python train.py --train_examples=61751 --image_size=32 --crop_scale_min=1 --horizontal_flip=true --num_classes=300 --mlp_ratio=4 --patch_size=[4, 4] --learning_rate=0.024 --max_steps=8300 --batch_size=256 --lr_schedule="wsd" --decay_fraction=0.2 --final_lr_fraction=0.05 --adamw_weight_decay_other_params=0.05
Rows from block 3 of a small image classifier, named by matrix and row number. Rows with one number belong to one neuron. Each number is 128 + 24 x the weight over its row's rms, rounded and kept within 0 to 255. All counts start at 0.
After each neuron's rows are labels from the 100 images, of 14848, where the neuron reaches its largest size: "patch colour" is the nearest of a few named colours to the mean colour under the peak. Only what is clearly more common there than usual is listed. The data: crops of objects in photos (Visual Genome).
# u: gMLP up (value half) (model.blocks.3.mixer.u.weight, 640x320), inputs 107-213
# v: gMLP up (gate half) (model.blocks.3.mixer.v.weight, 640x320), inputs 107-213
# out: gMLP down (model.blocks.3.mixer.out.weight, 320x640, transposed), outputs 107-213

u.387 [164 141 118 105 108 133 169 145  97 156 148 167 124 140  60 122 119  75 175 144 105  86 142 123  94 127 103 137 130  90 130 116 142 129 108 163 108 127 135 148 189 166 152 120 137 100 125 152 140 134 149 107  80 117  78 140 112 151 119 134 138 169 120 128  96 155 116 150 116 139 154 106  93  99 115 138 151 107 149 135 138 126 129 162 159 119 111 118 132 131 141 132  90 145 156 126 155  90 154 130 159  69  83 160 111 145 116]
v.387 [140 143 143 129 103  97 100 148 128 108 114 119  98 140 143 111 119 123 126  86 133 116 130 171 147 118 155 101 137 125 167 151 134 118 192 143 163 108 105  44 159 100 143 106 133  94 126 134 183 116  89 116 142 128 158 180 122 149 136  95 172  84 126 152 135 159 139 114  78  88 137 115 131  91 149  92 152 134  94 161 109 135 138  87 125 137 137 116 143 149 158 129 132 158 109 170  90 141 119 113 152 116 126 111 118 124 118]
out.387 [ 77 118 118 159 107 130 163 143 128  84 140 109  90 152 134 155  98 114  73 145 118 137 118 140  96 156 103 122 136 145  97 143 148 114 156 123 187 139 152 125 135 111 146  97 127  80  86 128 104 172 158 138 110 146  68 141 150 135 175 129 179  97  83 150 121  81 136 135 119 116 122  99 112 103 104 137 167 145 125 136 136 143 148 132 121 145 129 109 167 152 141 102 124 163  74 130 113 130 148 121 185 148 111 110 126 125 112]
patch colour: black

u.384 [131  68 105  94  90 148 155 110 136 152  98  98 107  92 124 128 137 118 125 110 100 182 109 133 144 115 112 102  87 172 120 111 136 159 140 132 191 184 105 175 149 170  98 114 144 130 136  82 129 159 158  80 126 119  97 135 176 175 136 121 138 152 135 144 144 170 133 156 175  95 143 151 114 116 116 121  94 139 140 112  92 146 149 102  87 158 146 135 125 112 119  68 100 137 138 134 128 108 137 146 126 148 160 123 136  89 130]
v.384 [106 100 113 143 137 125 149 109  86 113 123  89 158 113 129 148 136 130 102 171 139  96 136 134 112 131 127 129 151 136 112 142 129 108 152 124 116  97 150  75 184 137 143 134 168 133  94 135  93  92 127  99  80 135 157 146 115 152 135 124 117 134 142 110 137 150 162  99 140 118 135 143 137 112  57 148 129 105 125 159 119 140 129 108 113 139 179 170 120 124 144 115 106 114 130 126 125 144 124 153 180 151 176  88 110 163 136]
out.384 [145 142 120 140 143 154  66 123 116 101 143 124 171 137 109 140 142 141 142 133 131 129 123  82 140 143 144 150 162 114 139 138 155 125 118 135 125  98 113  67 162 139 116 135 133  97 123  98 113 135  96 101 132  98 117  93  88 108 112 130 128 140 115 137 162 103 131  84 115 128 125 149 119  73 127 106 129  93 128 154 148 110 141 139 150 129 143 153  92 123 134 154 106 110  99 106 104 143 131 152 117 127 120 125 105 137 132]
patch colour: black

u.601 [128 118 133 122 145 104 103 143 117 149 118 151 138 145 114 126 175 105 168  53 101 177 133 129  85 149 147 115 169  71 110 150  96 124 100  73 141  81 140 101 128 102 116 126 104  86 107 173 102 100 107 123 114 119 188 132 140 112 126 115 101 144 142 149 142 187 153 165 151 100 181 104 105 168 133 163 136 136 155 154 125 121  96  73 106 154 106 146 166 107  91 108 172 145 141 136 130 131 123 135 158 126 138 103 165 144 132]
v.601 [112 143 128 115 142 130 114 134  90 113 150 138 126 152 150 132 125 112 131 140 129 127 128 135 130 109 129 117 168 111  78 127 140 132 111 125 148  81 127  92 147 133 163 157 138 116 124 165 137 160 111 162 140 119 149 115 107 103 124 120 128 117  97 128 141 141 105  74  69 158 108 173 139 158 152  91 121  89 161 127 175 113 118 103 180 103 157 135 166 129 133 141 141 191 113 122  97 122 136 105 134 127 108 133 164 135 121]
out.601 [143  87 130 152 130 126 124 137 105 100 138 132 137  96 157 122 128 134 119 123 158 145  75 129 102 104 141 138 134 138 134 124 138 156 114 132  94 128 162 127 170  85 120 156 120 164 122 135 135 159 117 155 117 129 121 125 114 149 147 125 194 124  99  98 127 129 113 160 152 101 114 148 129 123 130 139 115 106 141 143 109 136 124 181 142  61  97 144 106 141 113 134 136 135 131 150 109 142  75 179 131 168 148 152  89 116 139]
patch colour: grey

u.223 [149 107 111 113 126 136 164 125 118  95 122 120 153 152 138 113 124 128 124 172  80 132 130 117 170 140 136 144 152 109  96 125  80 169 107 131  83  81 146 164  68  64  79 167 116 126 118 136 147 115 136 120 132 127 127 119 139 138 110 149 131 120 100  79 125 142 139 110 108 107 157 132 148 166 164 129 112 157 123 148 146 147 164 108 148 102 125 119 143 100  88 124 122 121 121 142  83 116 138  97 123  91 160 149  94 138 118]
v.223 [115  74 121 137 121 111 154 128 130 170 145 123 131 121 133 118  83 144  91 139 124 143 135 128 125 106 120 140  98 176 137 150 130 120 111 107 129 116 145 130 131 146 128 155 138 140 188 120 105 159 178 153 108 125  81 124  93 154 123 132 137  95 131 136 102 136  99 139 139 171 116 157 146 142 121 118 102 120 155 151 125 111 109 129  96 110 163 143 114 153 128 149 116 146 141 132 170 113 107 109 112 106 120 135 130 131 140]
out.223 [137 119 147 119 144 114 115 121 102 148 141 107 133 137 140 162 152 145 111 126  99 164 124 129 121  92 104 109 144 112 115 144 159 138 119 107 124 120  92 153 121 132 140 153 156 150 159 169  94 111 146 152 124 195 104 120 103 110 125 127 103 132 123 134  94 136 144 132 103 173 119 124 133 125 117 136 157  90 137 139 113 130 133 164 105 138  94 158 169 127 125 149 149 160 123 123 125 111 129 176 119 151  72 127 156 140 125]
patch colour: grey

u.185 [ 96 155 157 142 122 131 106 140 117 171 122 137 135 142 141 128 137 101 153 130 126 156 128 133 155  83 130 131 125  87 120 106 117  83 133 134 167 137 119 143 105 153 116 149 145 118 119  80 100 140  95 131 137 189 134 100 180 143 107 124 142 138 101 125 122 105 115 140 117 120 144 174 151 155  98 120  84 118 154 110 137 135 122 144 141 111 103 163 100 105 136 157 123 142 138 120 186 108  92 120  94 144  96 126  89 125 138]
v.185 [ 75 128 111 101 155 106 133 109  72 152 103 148 119 129 146 154 144 147 144 125 156 106 131 126 136 161  65 166 109 119 118 122 132 130 135 147  95 111 141 118 136 124 131 136 127 127 119 122 111 106 104  97 135 135 145 130  88 114 149 127 110 113 181 110 129 114 138 120 108 158 129 132 114 137 144 160 127 110 159 154 153 159 120 122  90 130 112 122 131 167 156 155 104 168 118 120  75 139 128 137 150 107 177 146 131 136  93]
out.185 [160 145 126  84 112 120 142  76 198 118 131 116 162 172 138 113 119 113 113 151 121 151 137 144 172 153  99 115 122 141 125 136 140 121 122 136 117 143  96 113 141 132  63 121 137 150 123 137 121 174 155 131 102 145 161 145 132  59 143 131  80  84 146 173 120 107 141 144 120 102 108 117 134 100 124 105 103 146 149 141  82 126 131 139 186 151 140 155 141 150 158 121 129 131 103  98 120 139 120 123 151 134 152  93 116 110 151]
patch colour: brown

u.50 [ 98 119 136 109 130 152  99 119  96  54 125 139 139 105 115 127 100  90 161 108 119 144 108 102 163 161  99 129  92 172 121 118 115 144 137 134 129 136 146  93  96  85 115 179 127 128 196 125 153 141 144 144 162 172 128 147 167 124 162 163 127 116 105  85  99 125 155  91 124 124 159  94 117 127 112 154 146 122  57 139 126 124 112 155 145 108 131 130 125 115 111 153 129 103 112 139 112 145 142 111 137 144 126 132 160 136 124]
v.50 [116 124 176 146  77 160 141 121 135  97  94 103  97 111 156 127 106 146 102 150 148 107  96 100 203 190 126  97 136 136 141 115 117 132 136 129 183  89  94 102  95 122  88 114 149 112 131 145 124 163 117 131 133 120 117 122 123 155 106 139 149 156 102 191  92 134 155 130 121 149 108 113 136 102 140 132 135  92 137 119 109 125 122 135 140 131 156 143 105 119 127  95 123  60 167 145 129 114 134  87 127 115 133 128 102 144 131]
out.50 [160 126 157 135 112 141 134 104 122 173 152 137 140 114 108 158 146 156 110 119 168 122  89  92 183 166 120 169 142 153 130 137 126 123  96 120 154 142 122 139 143 114 171 106 110 126 131 157 113 144 144 154 154 127 110 125 103 147 118 134 147  93 120 102 106 142 191 125 118 150 111 172 122 133 129 140 137 163 122 146 113 129 174  85 112 111 130 119 106 145 102 147 136 115 107 100 178 145 100 114 141 128 148 119 114 132 118]
patch colour: cyan

u.14 [155 159  75 134 135 148 123 133  97 130 165 128 112 158 110  64 124 134 111 165 132 124  75 104 130  78 135 163 124 151 103 124 122 119  78 126 124 141 115 114 128  84 133 143 105 120 141 141 135 136 121 116 137 102 147 129 112 198 112 128 121 139  97  99 113 135 161 111 136 158 116 132  89 157 127 108 135 106 107 195 100 117 121 111 136 121  80 125 130 127 121 112 138 128 146 112 127 159 159 120 116 115 101 109 113 133 123]
v.14 [175 127 157 123 152  78 147 131 152 122 159 158 115 117 115 127 124 165 170 121  94 138  96  98 155 132 111 106 124 160 136 141 136 143 102 158 205 106 163 134 155 123  78 102 135 149  99 115 113 126 154 127 138 115 122 146 144 120 118 115 135 108 112 145 138 109 143 181 104 114 133 113 128 163 122 130 136 142  85 152 130  95 176 119 136 130 124 110 169 120 133 118 132 149 124  97 103 152 131  94 146 121 140 145 109  87 165]
out.14 [150 175 132 127 102 102  86 144 157 136  97 108 107 106 138 113 147 138 143 125 106 112 120 183 123 137 152  94 167 155 134 155 161  78 101 217 155  71 180 136 123 154 132 151  81 158 160 141 113 130  82 125 108 160 158 141 117 118 128 118  75 131 162 131 119 131 147 134 124 103 147 156  92 125 116 194 124 162 153  66  91 146 135 123 122 127 143 116 118 114 124 132 138 119 120 121 149 103 113 119 129 134 101 172 142 124 187]
patch colour: black

u.467 [134 125 139 103 106 117 134 143 142 118 122 137  88 100 116 126 120 122 126 134 102 100 136 117 140 140 145 120 131 106 116 126 171 127  88 118 103 120 191 164 133 182 125  96 149 132 104 146 100 112 148 142  87  88 165 111 128 114 143 136 166 159 125 120 120  95 164 108 137 118 154 129 141  77  87 127 111 153 126 154 141 133  95 148 132 109 142 149  94 130 100 125 128 120 147 122  89 144 128 100 118 135 147 135 132 146  99]
v.467 [135 141 129 131 144  63 151 130  92 170 154 118  80  82 136 120 117 102 108 156 117 145 125 129 112 154 154 147  99 162 122  85 112 122 125  91 132 143 136 135  65 163  96 139 113 152 107 135  88  97 172 110 122 146 139 131  91 103 138  91 131 105 162 130 121  72 137 115 127 113 125 131 149 133 135 147  90 151 153 141 134 132 124 124 111 136 140 136 128 135 161 132 141  99 132 165 151 162 122 148 117 147 152 149 123  93 158]
out.467 [145 126 110 158 152 144 110  90 132  73 129 157 134 125 144  61 155 114 146 134  72 136  76 123 142 150 121 130 126 160 161 183 136 188 161 145 147 165 125 145 122 152 139 135 123 109  99 159 103  88 109 133 165 172 115 103  95 154 166 114 138 114 100 136 138 132 148  76 129 180 148 166 141 115 121 133 115 112  70 122  59 154 159  88 117 116 134 177 145 148 157 197 100 121 106 149 138 134 148 140 128 103 123 110  96 119 126]
patch colour: cyan

u.361 [130 139 125 180 143 145 113 110 161 144  95 108 136 151 116 127 146 153 176 125 135 124  94 120 107 122 143 152 156 176 146 152 102 160  76 121 160 136 145 114  85 132 128 111 136 140 111 129 127 119 109 143 144 143 140 127 143 108 161 149 114 143 146 135 131 138 106 138 134 135  83 111 148 143 118 108 143 136 114 109 119 162 142 113  86 139 120 153 129 105 155 110 119  97 114 136 135  82  91 130 140 146 139 124 132 131 152]
v.361 [113 112 149 126 130 110 155 141 118 123 125  84 146 146 146 100 126 160 140 105 172  69 100  97  94 140 125 181 124 141 140 146 124 138  64 135 110 151 122 123 119 113 173 109 165 145 101 126 123 107 115  81  80 133 101 147 100  89  98 126 110 154 132  62 110 126 125 148 129 153 127 132 145 117 137 149 144 140 130 158  90  79 132 147 135 128 153 114 102 109 167 164 132 130 103 128 144 109 103 156 153  97 171  85 159 150 132]
out.361 [114 121  96 118 141 132 144 137 119 139 154 125 146 140 142 109 123 120 125 106 139 103 137 120 136 172 118 146 133 133 149 114 137 166 126 175  96 165 112 128 156  99 130 107 130 121 120  76 129 138 126 128 154 131 124 116 140 144 135 147  97 149 163  94 118 144 116 111 155 135 152  82  99 144 115 114 120 167 126 176 106 127 182 118 110 108 132 145  92 100 116 175  98 164 113 121 113 110 120 155 136 145 109 117 130 127 130]
patch colour: brown

u.594 [122 139 133 104 104 140 129 123 103 148  66 126 142 135 138 124 113 108 141 104 126 109  99 154 159 101 115 153 137 131 132 133 146 100 115 110 123  63 141 121 109 120 159 152 144  96 132  98 147 103  98 112 133 105 144  90 182 123 123 136 117 125 119 139 111 160 151 106 142 137 182 114  97 140 161 157 143 149 169 200 104 139 144 125 130 106 128  75 110 154 122 136 148 132 172 161 118 140 114 132 149 109 125 179 131 116 143]
v.594 [ 79  80 180 167 107 148 100 109 122 155 132 146 113 119 123 131 137 128 136 127 156 155 121  73 136 103 141 146  85 126  96 128 183 122 127  93 101 137 106 123 108 139 127 129  69 113 136 168  92 140 127  86  92 130 121 105  92 134 107 190 140 136 140 111 142 122 102  92 130 162 160 135  98 125 147  96 116 135 146  90 117 102 145 166  90 109 115 121 117 138 130 134 124 176  97  73 113 118 138 183 127 124  97 146 149 152 116]
out.594 [155  96 137 122  85 131 114  90 145 138 117 131 105 140 118 148 109 131 106 124 158 128 123 135 130 118 161 125 129 143 155 131 110  71 138 111 118 132 116 113 192  99 155 140  83 118 112 132  95 124 123  87 113 137 115 104 110 148 130 125 130  91 120  94 120 110 131  76 158 117 147 157 126 135 193 113 169 150 130  98 144 149 101 157 156  97 112 127  83 131 141 124 128 126 148 125 138 144 174 113 160  92  84 160 128 142 115]
patch colour: grey

u.555 [135 151 102 161 151 122 127 141 134 153 124 116 117 106 123 126  88  95 140 179 104  80 112 165 168  94 107  88 128 141 147 123 134 100  97  91 149 135 173 117 117 151 135 164 149 145 132 114 175  96 116 127 115  97 112 151  86 163 129 136 158 134 140  99 126 119 158  93  98 130 117 151 143 110 108 163 109 121 141 108 136  97 116 135  60 139 114  85 137  97  90 139 138 134 138 134  99 141 195 109 108 127 116 111  96 126 153]
v.555 [ 92 107 111  82 137 121 155 121  83 123 125 112 145 109 166 152 117  90 133 106 162 192 131 115 146 210 136 103  99 141 134 127 132 122 121  73 120 123 133 156 137 134 115 110  88 135 121 141  94  90 128 169 138 126 152 158 126 110  80 126 131  99 180 169 116 153 112  97 110 127 123  79 114 129 145 110 122 172 101 103 131  92 116 174 107 117 155 143 107 167 116 121 136  79 138  51 125 144 133 140 119 124 113 135 104 143 150]
out.555 [154 128 166 123 132  90 161 128 161 133 130 148 109 116 132 159 124 115 126 122 113 141 121 143 111 178 137 108  67 159 166 104 137 124 159 124 163 115 102 132 137 147 115  96 124 118 111 148 141  91 116 109 150 102 205 132 116 118 183 125 126 171 102 172 125  98 137 106 130 145 130 146 150 123 102 142 100 163 107 128 112 170 132 149 120 144 122 121  85  98  95 131 142 143 110 141 179 127 192 164 117  77 143  89 144 133 111]
patch colour: cyan

u.507 [ 98 137 137 128 106 104 138 133 150 164 136 117 172 133  84 122 110 120 147 159 122 135 132  97 130 118 158 125 158 138 104 171 149  96 124  87 106 135 134 115  87 119 121 118 101  70 132 142  87 143 114  71 178 144 128 152 145  91 111 127 111  77 142 177 143 131 121  97 128 144 121 177 104 147 139 127 114 108 145 131 179 128 149 136 118 132 118 128 140 128 132 135 153 125 135 134 107 136 144 143 101 149 148 124 117 126 140]
v.507 [ 98 133  82  97 116 184  96 142 110 109 157 132 135 107 122 175 117 149 153  96 124 123 138 152 121 127 123  88 125 130 111 143 143 116 152 108  89  94 146 123 133  99 149  95 157 125  94 146 159 104 106 105 158 133 125 140  96 119 155 126 104 140 132 111 118 138  74 146 102  88 137 112 154 109 101 141 202  47 164 146 140 153 100 105 138 116 140 156 107 143 140  84 127 146 169 107 146 141 122 126 107 113 130 110 140 150 143]
out.507 [ 95 102 154 122 128 165 139  74  91 123 110 107 151  89 136 151  92 103  98 118 202 131  92 138 136 106 147 134 151 163  85 100 140 143 107 109 122 136 107 165 114 157 123  95 148 169 113 128 143 158 148 147 115 113 105 150 125 138 152 112 125 108 108 117 151 128 112 116 123 126 124 118 169 136 135  97 153 116 119 129 111  91 150 148  99 106 150 109 142 109 177 110 106 114 153 129 127 113 166 101 126  84 155 107 125 115 147]
patch colour: pink

u.548 [154 151 137 131 115 111 104 108 121  64 143 105 119 102  76  87 156 154 118 180 134 117 105 110 144  79 124 113 151 161 147 152 127 129 101 114 123 102 181 129  93 117 117 100 102 125 133 150 170 114 116 101 129 156 125 167  89 110 187 167 146 124 126 138 123 138 108 104 143 181 113 107 120 117 119 150  76 131 165 111 120  69  94 156 106 145 143 149 110 167 147 124 156 125 134 108 144 103 127 127 139 135 148 153 137 103 137]
v.548 [118 130 154 152 167 130 115 164 159 144 150 132 135 102 134 105 129 133  99 109 144 120 179 120 123 135 124 107  81 123 129 134 125 115 141  82 149 139 105 126 138 126 110 125 114 138 177 109 143 181 142 152 143 167  83 138 100 134 127 149 130 154 168 177 108 107  78 130 125  88 158 163 121 116 120 141 110 116 153 163 117 180 154 167 123 133  96 110 172  90 111  95 126 171 111 144 143  93 149  98  75 155  89 106 113 123 122]
out.548 [111 127  92 137 115  68 168 147 151 128 181 115 163 113 149 143 108 135 158 154 136 136 129 183  64 134 153 134 129 138 105 112 134 152 143 125 205 155 119 123 117 105 142  99 136 139 127  89  97 123 105 127  90 137  73 109 134 110 108 142 142 149 159 173 115 117 156 168 154 161 115 159 139 141 136 132 144 173 160 108 121 113 103 147 118 134 121 167 122 111  90 165 134 158 156 176 113 120 134 182 131 117 138 120 107 150 158]
patch colour: cyan

u.31 [123 163 115 133  63  97 107 115 148 110 137 114 107 103 160 133 163 123 142 147 147 130 148 123 122 140 117 103 147 116 108 168 126  99 159 122 112 153 157 139 121 158 138 117 107 109 138 140 145 119 125 127 140 154 143 103 101 100 130 106 130 125 132 154 125 109 114 162  94 180 175 136 103 160 165 132 136  95 122 110 153  55 115 138 112 126 146 185 128 128 132 149  87 162  81 132 162 114 124 147 125 101 146  84 126 182 134]
v.31 [152 115 186 121 119  82 148 116 125  99 148 164 106 107 133 145 140 104 127 116 147 122  81  90 104 138 143 113 104 154 100 164 130 115 129 101  87 140 152 154 180 146 118  82 147 136 172 169 141 104 112  97 105 157 130 120 136 131 140 142 147  64 112 126 103 120 130 119 139 122 159 173 127 122  97 126 127 108  94 144 164  93  89 133  72 120 108 132  88 125 148 133 158 184 133 140 131 142 149 131 117  89 121 110 120 139 153]
out.31 [118 130 136 119 122 151 129 172 132 131 103 138  89 148 153 121 117 126 178 143 101 112 119 138 128 147 171 140  72 133 137 124 156 145 140 112 174 130 134 148 133 126 130 140 155 101 106 133 122 128  77  73 172  89 167 121 137 124  42 114 153 126 122 129 138  88 112  87 122 138 120 120 137 118 100 130 130  94 118 172 105 148 145 130 153  90 133 133  87 148 152 129 144 109 149 187 178 134 125 157 129 143 105 113  95 156 127]
patch colour: grey

u.67 [132 110 102  75 139 115  99 112 124 118 115 104 146 145 168 134 127 156 140 157 101 105 133  90  95 115 142 125 143 131 170 154  81 128 136 131 133 123 168 113 127 134  92  93 163 133 112 110 144 123 127 170 115 135 166 111 138  97 130 175 112 116 126 145 146 131 142 127 119 166 130 100 124 116 150 139 132 135 104 140 121 140 146 133 143  93 153 176 104 119 165 125 171 107 145 115 158 110 151 116 134 120 117 114 128 102 100]
v.67 [166 143 123 130 165 137 104  99 132  98 159 147 110 153 181 123  93  77 136 137 126 108 127 152 112 116 166 148 138 143  81 135 109 112 112 115 109 120 162 132 127 107 151 135 154  93 124  58 134  99 148 134 132 115 162 104 147  94 118 148 107 161 154 139 115 128  95 106 133 165 120 104 145 109 141 115 153 113 141  95 113 115 117 136 126 133 147 164 174 142 109  99 136 179 122 155  89 121 103 170 137 121  92 152 118 111 159]
out.67 [111 152 149  98 105 104 136 134 177  87 136 133  94 144 125 148 150 164 127 130 155 121 122 103  88  99 132 130 128 139  83 112 114 139 117 126 110 147 137 177 117 107 123 140 154 145 147 165 104 140 136 117 109 109  78 124 152 145 150 147  86 105 163 106 158 124 125 156 110 132 124 154 145 143 113 116 138  66 109 129  90 111 122 170 124 158 151 145 131 131 125 129 119 142 109 132  91 110  97 147 121 204 106 122 139 138 159]
patch colour: grey

u.109 [145 111 165 134 120 175 138 136 145 120 116 136 101 135  88 127 129 171  97 111 107 138 139 143 128 125 154 178 125 144 108 129 128 139 123 139 141 116 134 199 149 148 112 134 121 152 117 131 160 156  96 114 116 120 134  74 125 160  99 153 133 105 142 142  83 104 155 149 155 182 127 117 155 153 123 123 118 138 120 131 142 100 140 151 131  97 195  90 162 136 118 159 164 139  75 142  81 152 130 126 132 119 110 141 159 127  95]
v.109 [105 124 130 117 138 195 127 101 119 160 152 126 127 121 134 170 132 131 126 162 115 126 113 109 116 127 136 120 133 139 118 133 127 155 134 163 149 134 115  95  94  77 132 146 130 112 148 129 115 172 121 111 149 114  99 116 153 130 119  97 117 158 156 112 121 160 136 165 140 122 101  94 109 143 132 105 134  84 104  75 134 120 108 139 142 148 112  98 114 159 125 120 155 132 123 104 103 129 102 171 149 116 130 157 133 135  93]
out.109 [132 142 145 129  99 124 137 116 120 136 133 129 105  95 113 163 150  93 177 117  74 134 146 122 172 105 145 144 110  94 113 111 123 125 168  87 137 120 132  88 125 117 116 122 162 130 108 130 134  97 178 120  89 121  81 113 119 130 134 131  95 135  98 120 115 122 176 124 155 135  97  95 136 165 115 106  70 122 161 141 153 172 137 125 102 127 143 150 175 132 113 148 139  82 156 136  98 106 109  92 115 113 138 162  86  99  78]
patch colour: black

u.417 [106 139 130 130  90 103 148 132 145 106 108 154 123 122 101  77 108 142 143 171 115 115 140 104 141 125  89 108 154  99 123 160 130 107 128 191  92 133 108 119 139 122 149  71  79 128 148 142 126 130 111 135 145  94 109 117 113 124 119 118 153 105 120 128 133 114 129 166 111 135 151 165 130 119 147 116 146 130 116 141 138 133 162 153 126 151 125  80 130 133  73 110 149 112 112  97 142 135  96 147 138 130 125 154  97 102 119]
v.417 [125 112 133 128 174 116 141 162 144 144 110 109 113 133 117 142 127 147 139  95 131  88 111 113 129 110 103 109 117 153 128 103 133 145 140 177  93  87 111 125 112 125 131 160 122 135  97 137 132 109 182 133 153 159 127 135  89 123 171 131 107 107  86 120 138 158 134 126 151  99  74 147 104 133 150 125 120  82  82 134 121 168 127  88 121 139  79 126 136 115 148 132  93 115 124  89 157 145  83 149 158 140 152 138 101 172 138]
out.417 [ 87 112 120 114 162 145 111 140 114 135 144 161 139 127 125 153 105 131 124  80 154 122 120 128 126 133 145 105 130 151 147  78 160 107 169 135 159  88 159  72 138 137 126 135 106 138  83 102 124 109  99 132 112 122 143 110 125 140 143 130 119 117 129 116 133 118 141 119 102 155 125 151 135 145 116 122  92 134 129 101 176 104 176 108 122 119 143  99 117 139 144 113 136 175 129 144 119 125 129 144  64  88 114 113 145 109 129]
patch colour: pink; white

u.529 [173 149 154 127 174  97 147 161 138 126 137  74 109 142 103 142 164 153 111 134 129 140 177 116 108 143 155 132  87 100 144 111 116 154  82 143  97 133 156 142 115 153 108 103 145 105 143 131 121 115  89 123 138 106 155 139 146 110 139 145 143 143 117 127  97 132 162 104 110 147 105 113 124 187 161 132 115 149 149 132 125 102  96  90 113 119 101 103 151 129 161 129 139  88 120 112 145 132 118 116 163 100 150 172 135 152 119]
v.529 [150 120 130 155 160 149 141 125  82 147 135 131 136 171 157 146 133 146 100 159  99 122 132 118 134 154  94 104 134  97 132 120 136 110 157 125 135 125 146 120 146 149 116 114 151 122 102  73 155 144 130 119 150 119 145 108 157 124 111 112 110  94 120 123 209 158 117 143 133 103 110 143 101  86 123 116 121 105 161 134 142 113 131 101 135 140 144 134 124 108 113  86 120 114 136 166  93 106 139  90 139 135 148 105 128 133 145]
out.529 [114  96  76 152 134 146 138 135  99 144 130 122  96 123 111 113 175 128 121 134 114 139 104 133 133 154 131 174  92 159 184 109  89 129 137 131 126 113 136 139 161 115  71 145  80 141  85  88 133 110 116 118 167 162 131 118 165 150 111 123 137 137 141 136 130 142  87 150 159  91 144 114 132 118 116 134 134 133 116 111 136 112 127  90 154 102 166 115 100 157 168 137 167 145 107 127 103 132 115 113 116 151 106 111  97 118 133]
patch colour: grey

u.176 [110  95  91 111 125 131 142 188 113 139 104  77 109 119 136 145 110 140  86  95 157 151 111 112 100 123 130 147 154 152 149 138  83 161 165 141 126 149 145 177 111 140 121 105 142 172 192 111 116 109 121 129 152 115 117 115 141 138  98 152 133 129 133 167 158 132 120 156 130 140 132 122 137 127 127 111 131 135 118 166 124 138 124 157 100 127 119 147 141 194 148 127 122 131 103  81 123 130 125  96 121 124 139 106 135 145 164]
v.176 [102 111 142 115 112 126 136 122  53 120 125 137 134 124 156 108 113 177 115 147 167 114 141  96  88 161 152 118 144 128 107 139 139  93 132 128  99 131 129  64 164 123 165 117 103 116 155 127 109 124 142 127  92 118 137 133 135 127 113 147 115 148 110  53 158 149 141  89 106 154 140 148 139 136  90 122  92 123  89 142 107 123 122  92 114 104 135 140 132 150 131 143 117 134 113  94 151 128  85 111 166 118 155  96 106 127  96]
out.176 [158 144 132 158 152 129 108 104 131 129 140 141  99 129 111 102 161 113 165 109 107  84 133 141 141 141 126 111 136 126 119 113 181 148  84 123  99 114 103  87 111 131 123 147 177  94 124 158 128 170 169 140 128 138 123 137 126 131 128 134  96 159 114 119 117 137 150 157 124 116 110 133 131 122 122 120 129 116 131 160 107 146 127 140 149 132 154 109 131 106  97 124 135 138 145 138 152  96 130 139 124 153 104 134 138 137  73]
patch colour: brown

u.486 [141 131 119 115 174 118 150 124 134  95 130 170 101 127 126 131 126 146 167 133 106 102 122 129 148 117 100 113 141 142 119 173 120 130 137 129 112 159  80 120 123 144 137 160 126 149 141 115 114 141 138 152 132 160 110 124 161 100 155 161  65 104 114 116 100 119 131 150 161 113 165 136  98 131 149  99  99 121 135 166 156 149 115 154 165 126 106 148  98 156 111 152  62 136 146 130 110 182 135 117 152 167 121 135 150 140 128]
v.486 [133 129 114 126 149  77 122 114 141 144 143 157 142 122 119 150 138 119 108 111 106 121 141 172 118 130 130 125 131 119 120 144 105 146 109 133  89 143 112 143  83  82  87 115 161 170 164 138 116 114 124 141  70 120 153 134 150 137 136 104 153 131 171 128 129 136 146 160 171 100 128  99 121 103 193 188  97 165  97 118 114 166 121  84 158 111 160  96 148 116 120  85 115 149 140  81 165 115 114 126 139  67 124 126 131 106 145]
out.486 [149 115 153 143  94 101  90 149 163 128 111 118 168 104 150 132 109 172 137 127 120 105 125 187 131 147 138 146 110 138 194 116 129 157 122 149 117 146 155 132  71 115 134 134 139 153 119 108 106 138 158 130 132  92 133 132 121 116 139  97 163 105  97 160 146 132 100  96 137 161 139 129 124 184 142 120 116 109 144 114 102 106 119 113 135  91 124 125  91 121 166 137 139 138 141 140 163 123 127  97 126 167 103  80 106 106 163]
patch colour: black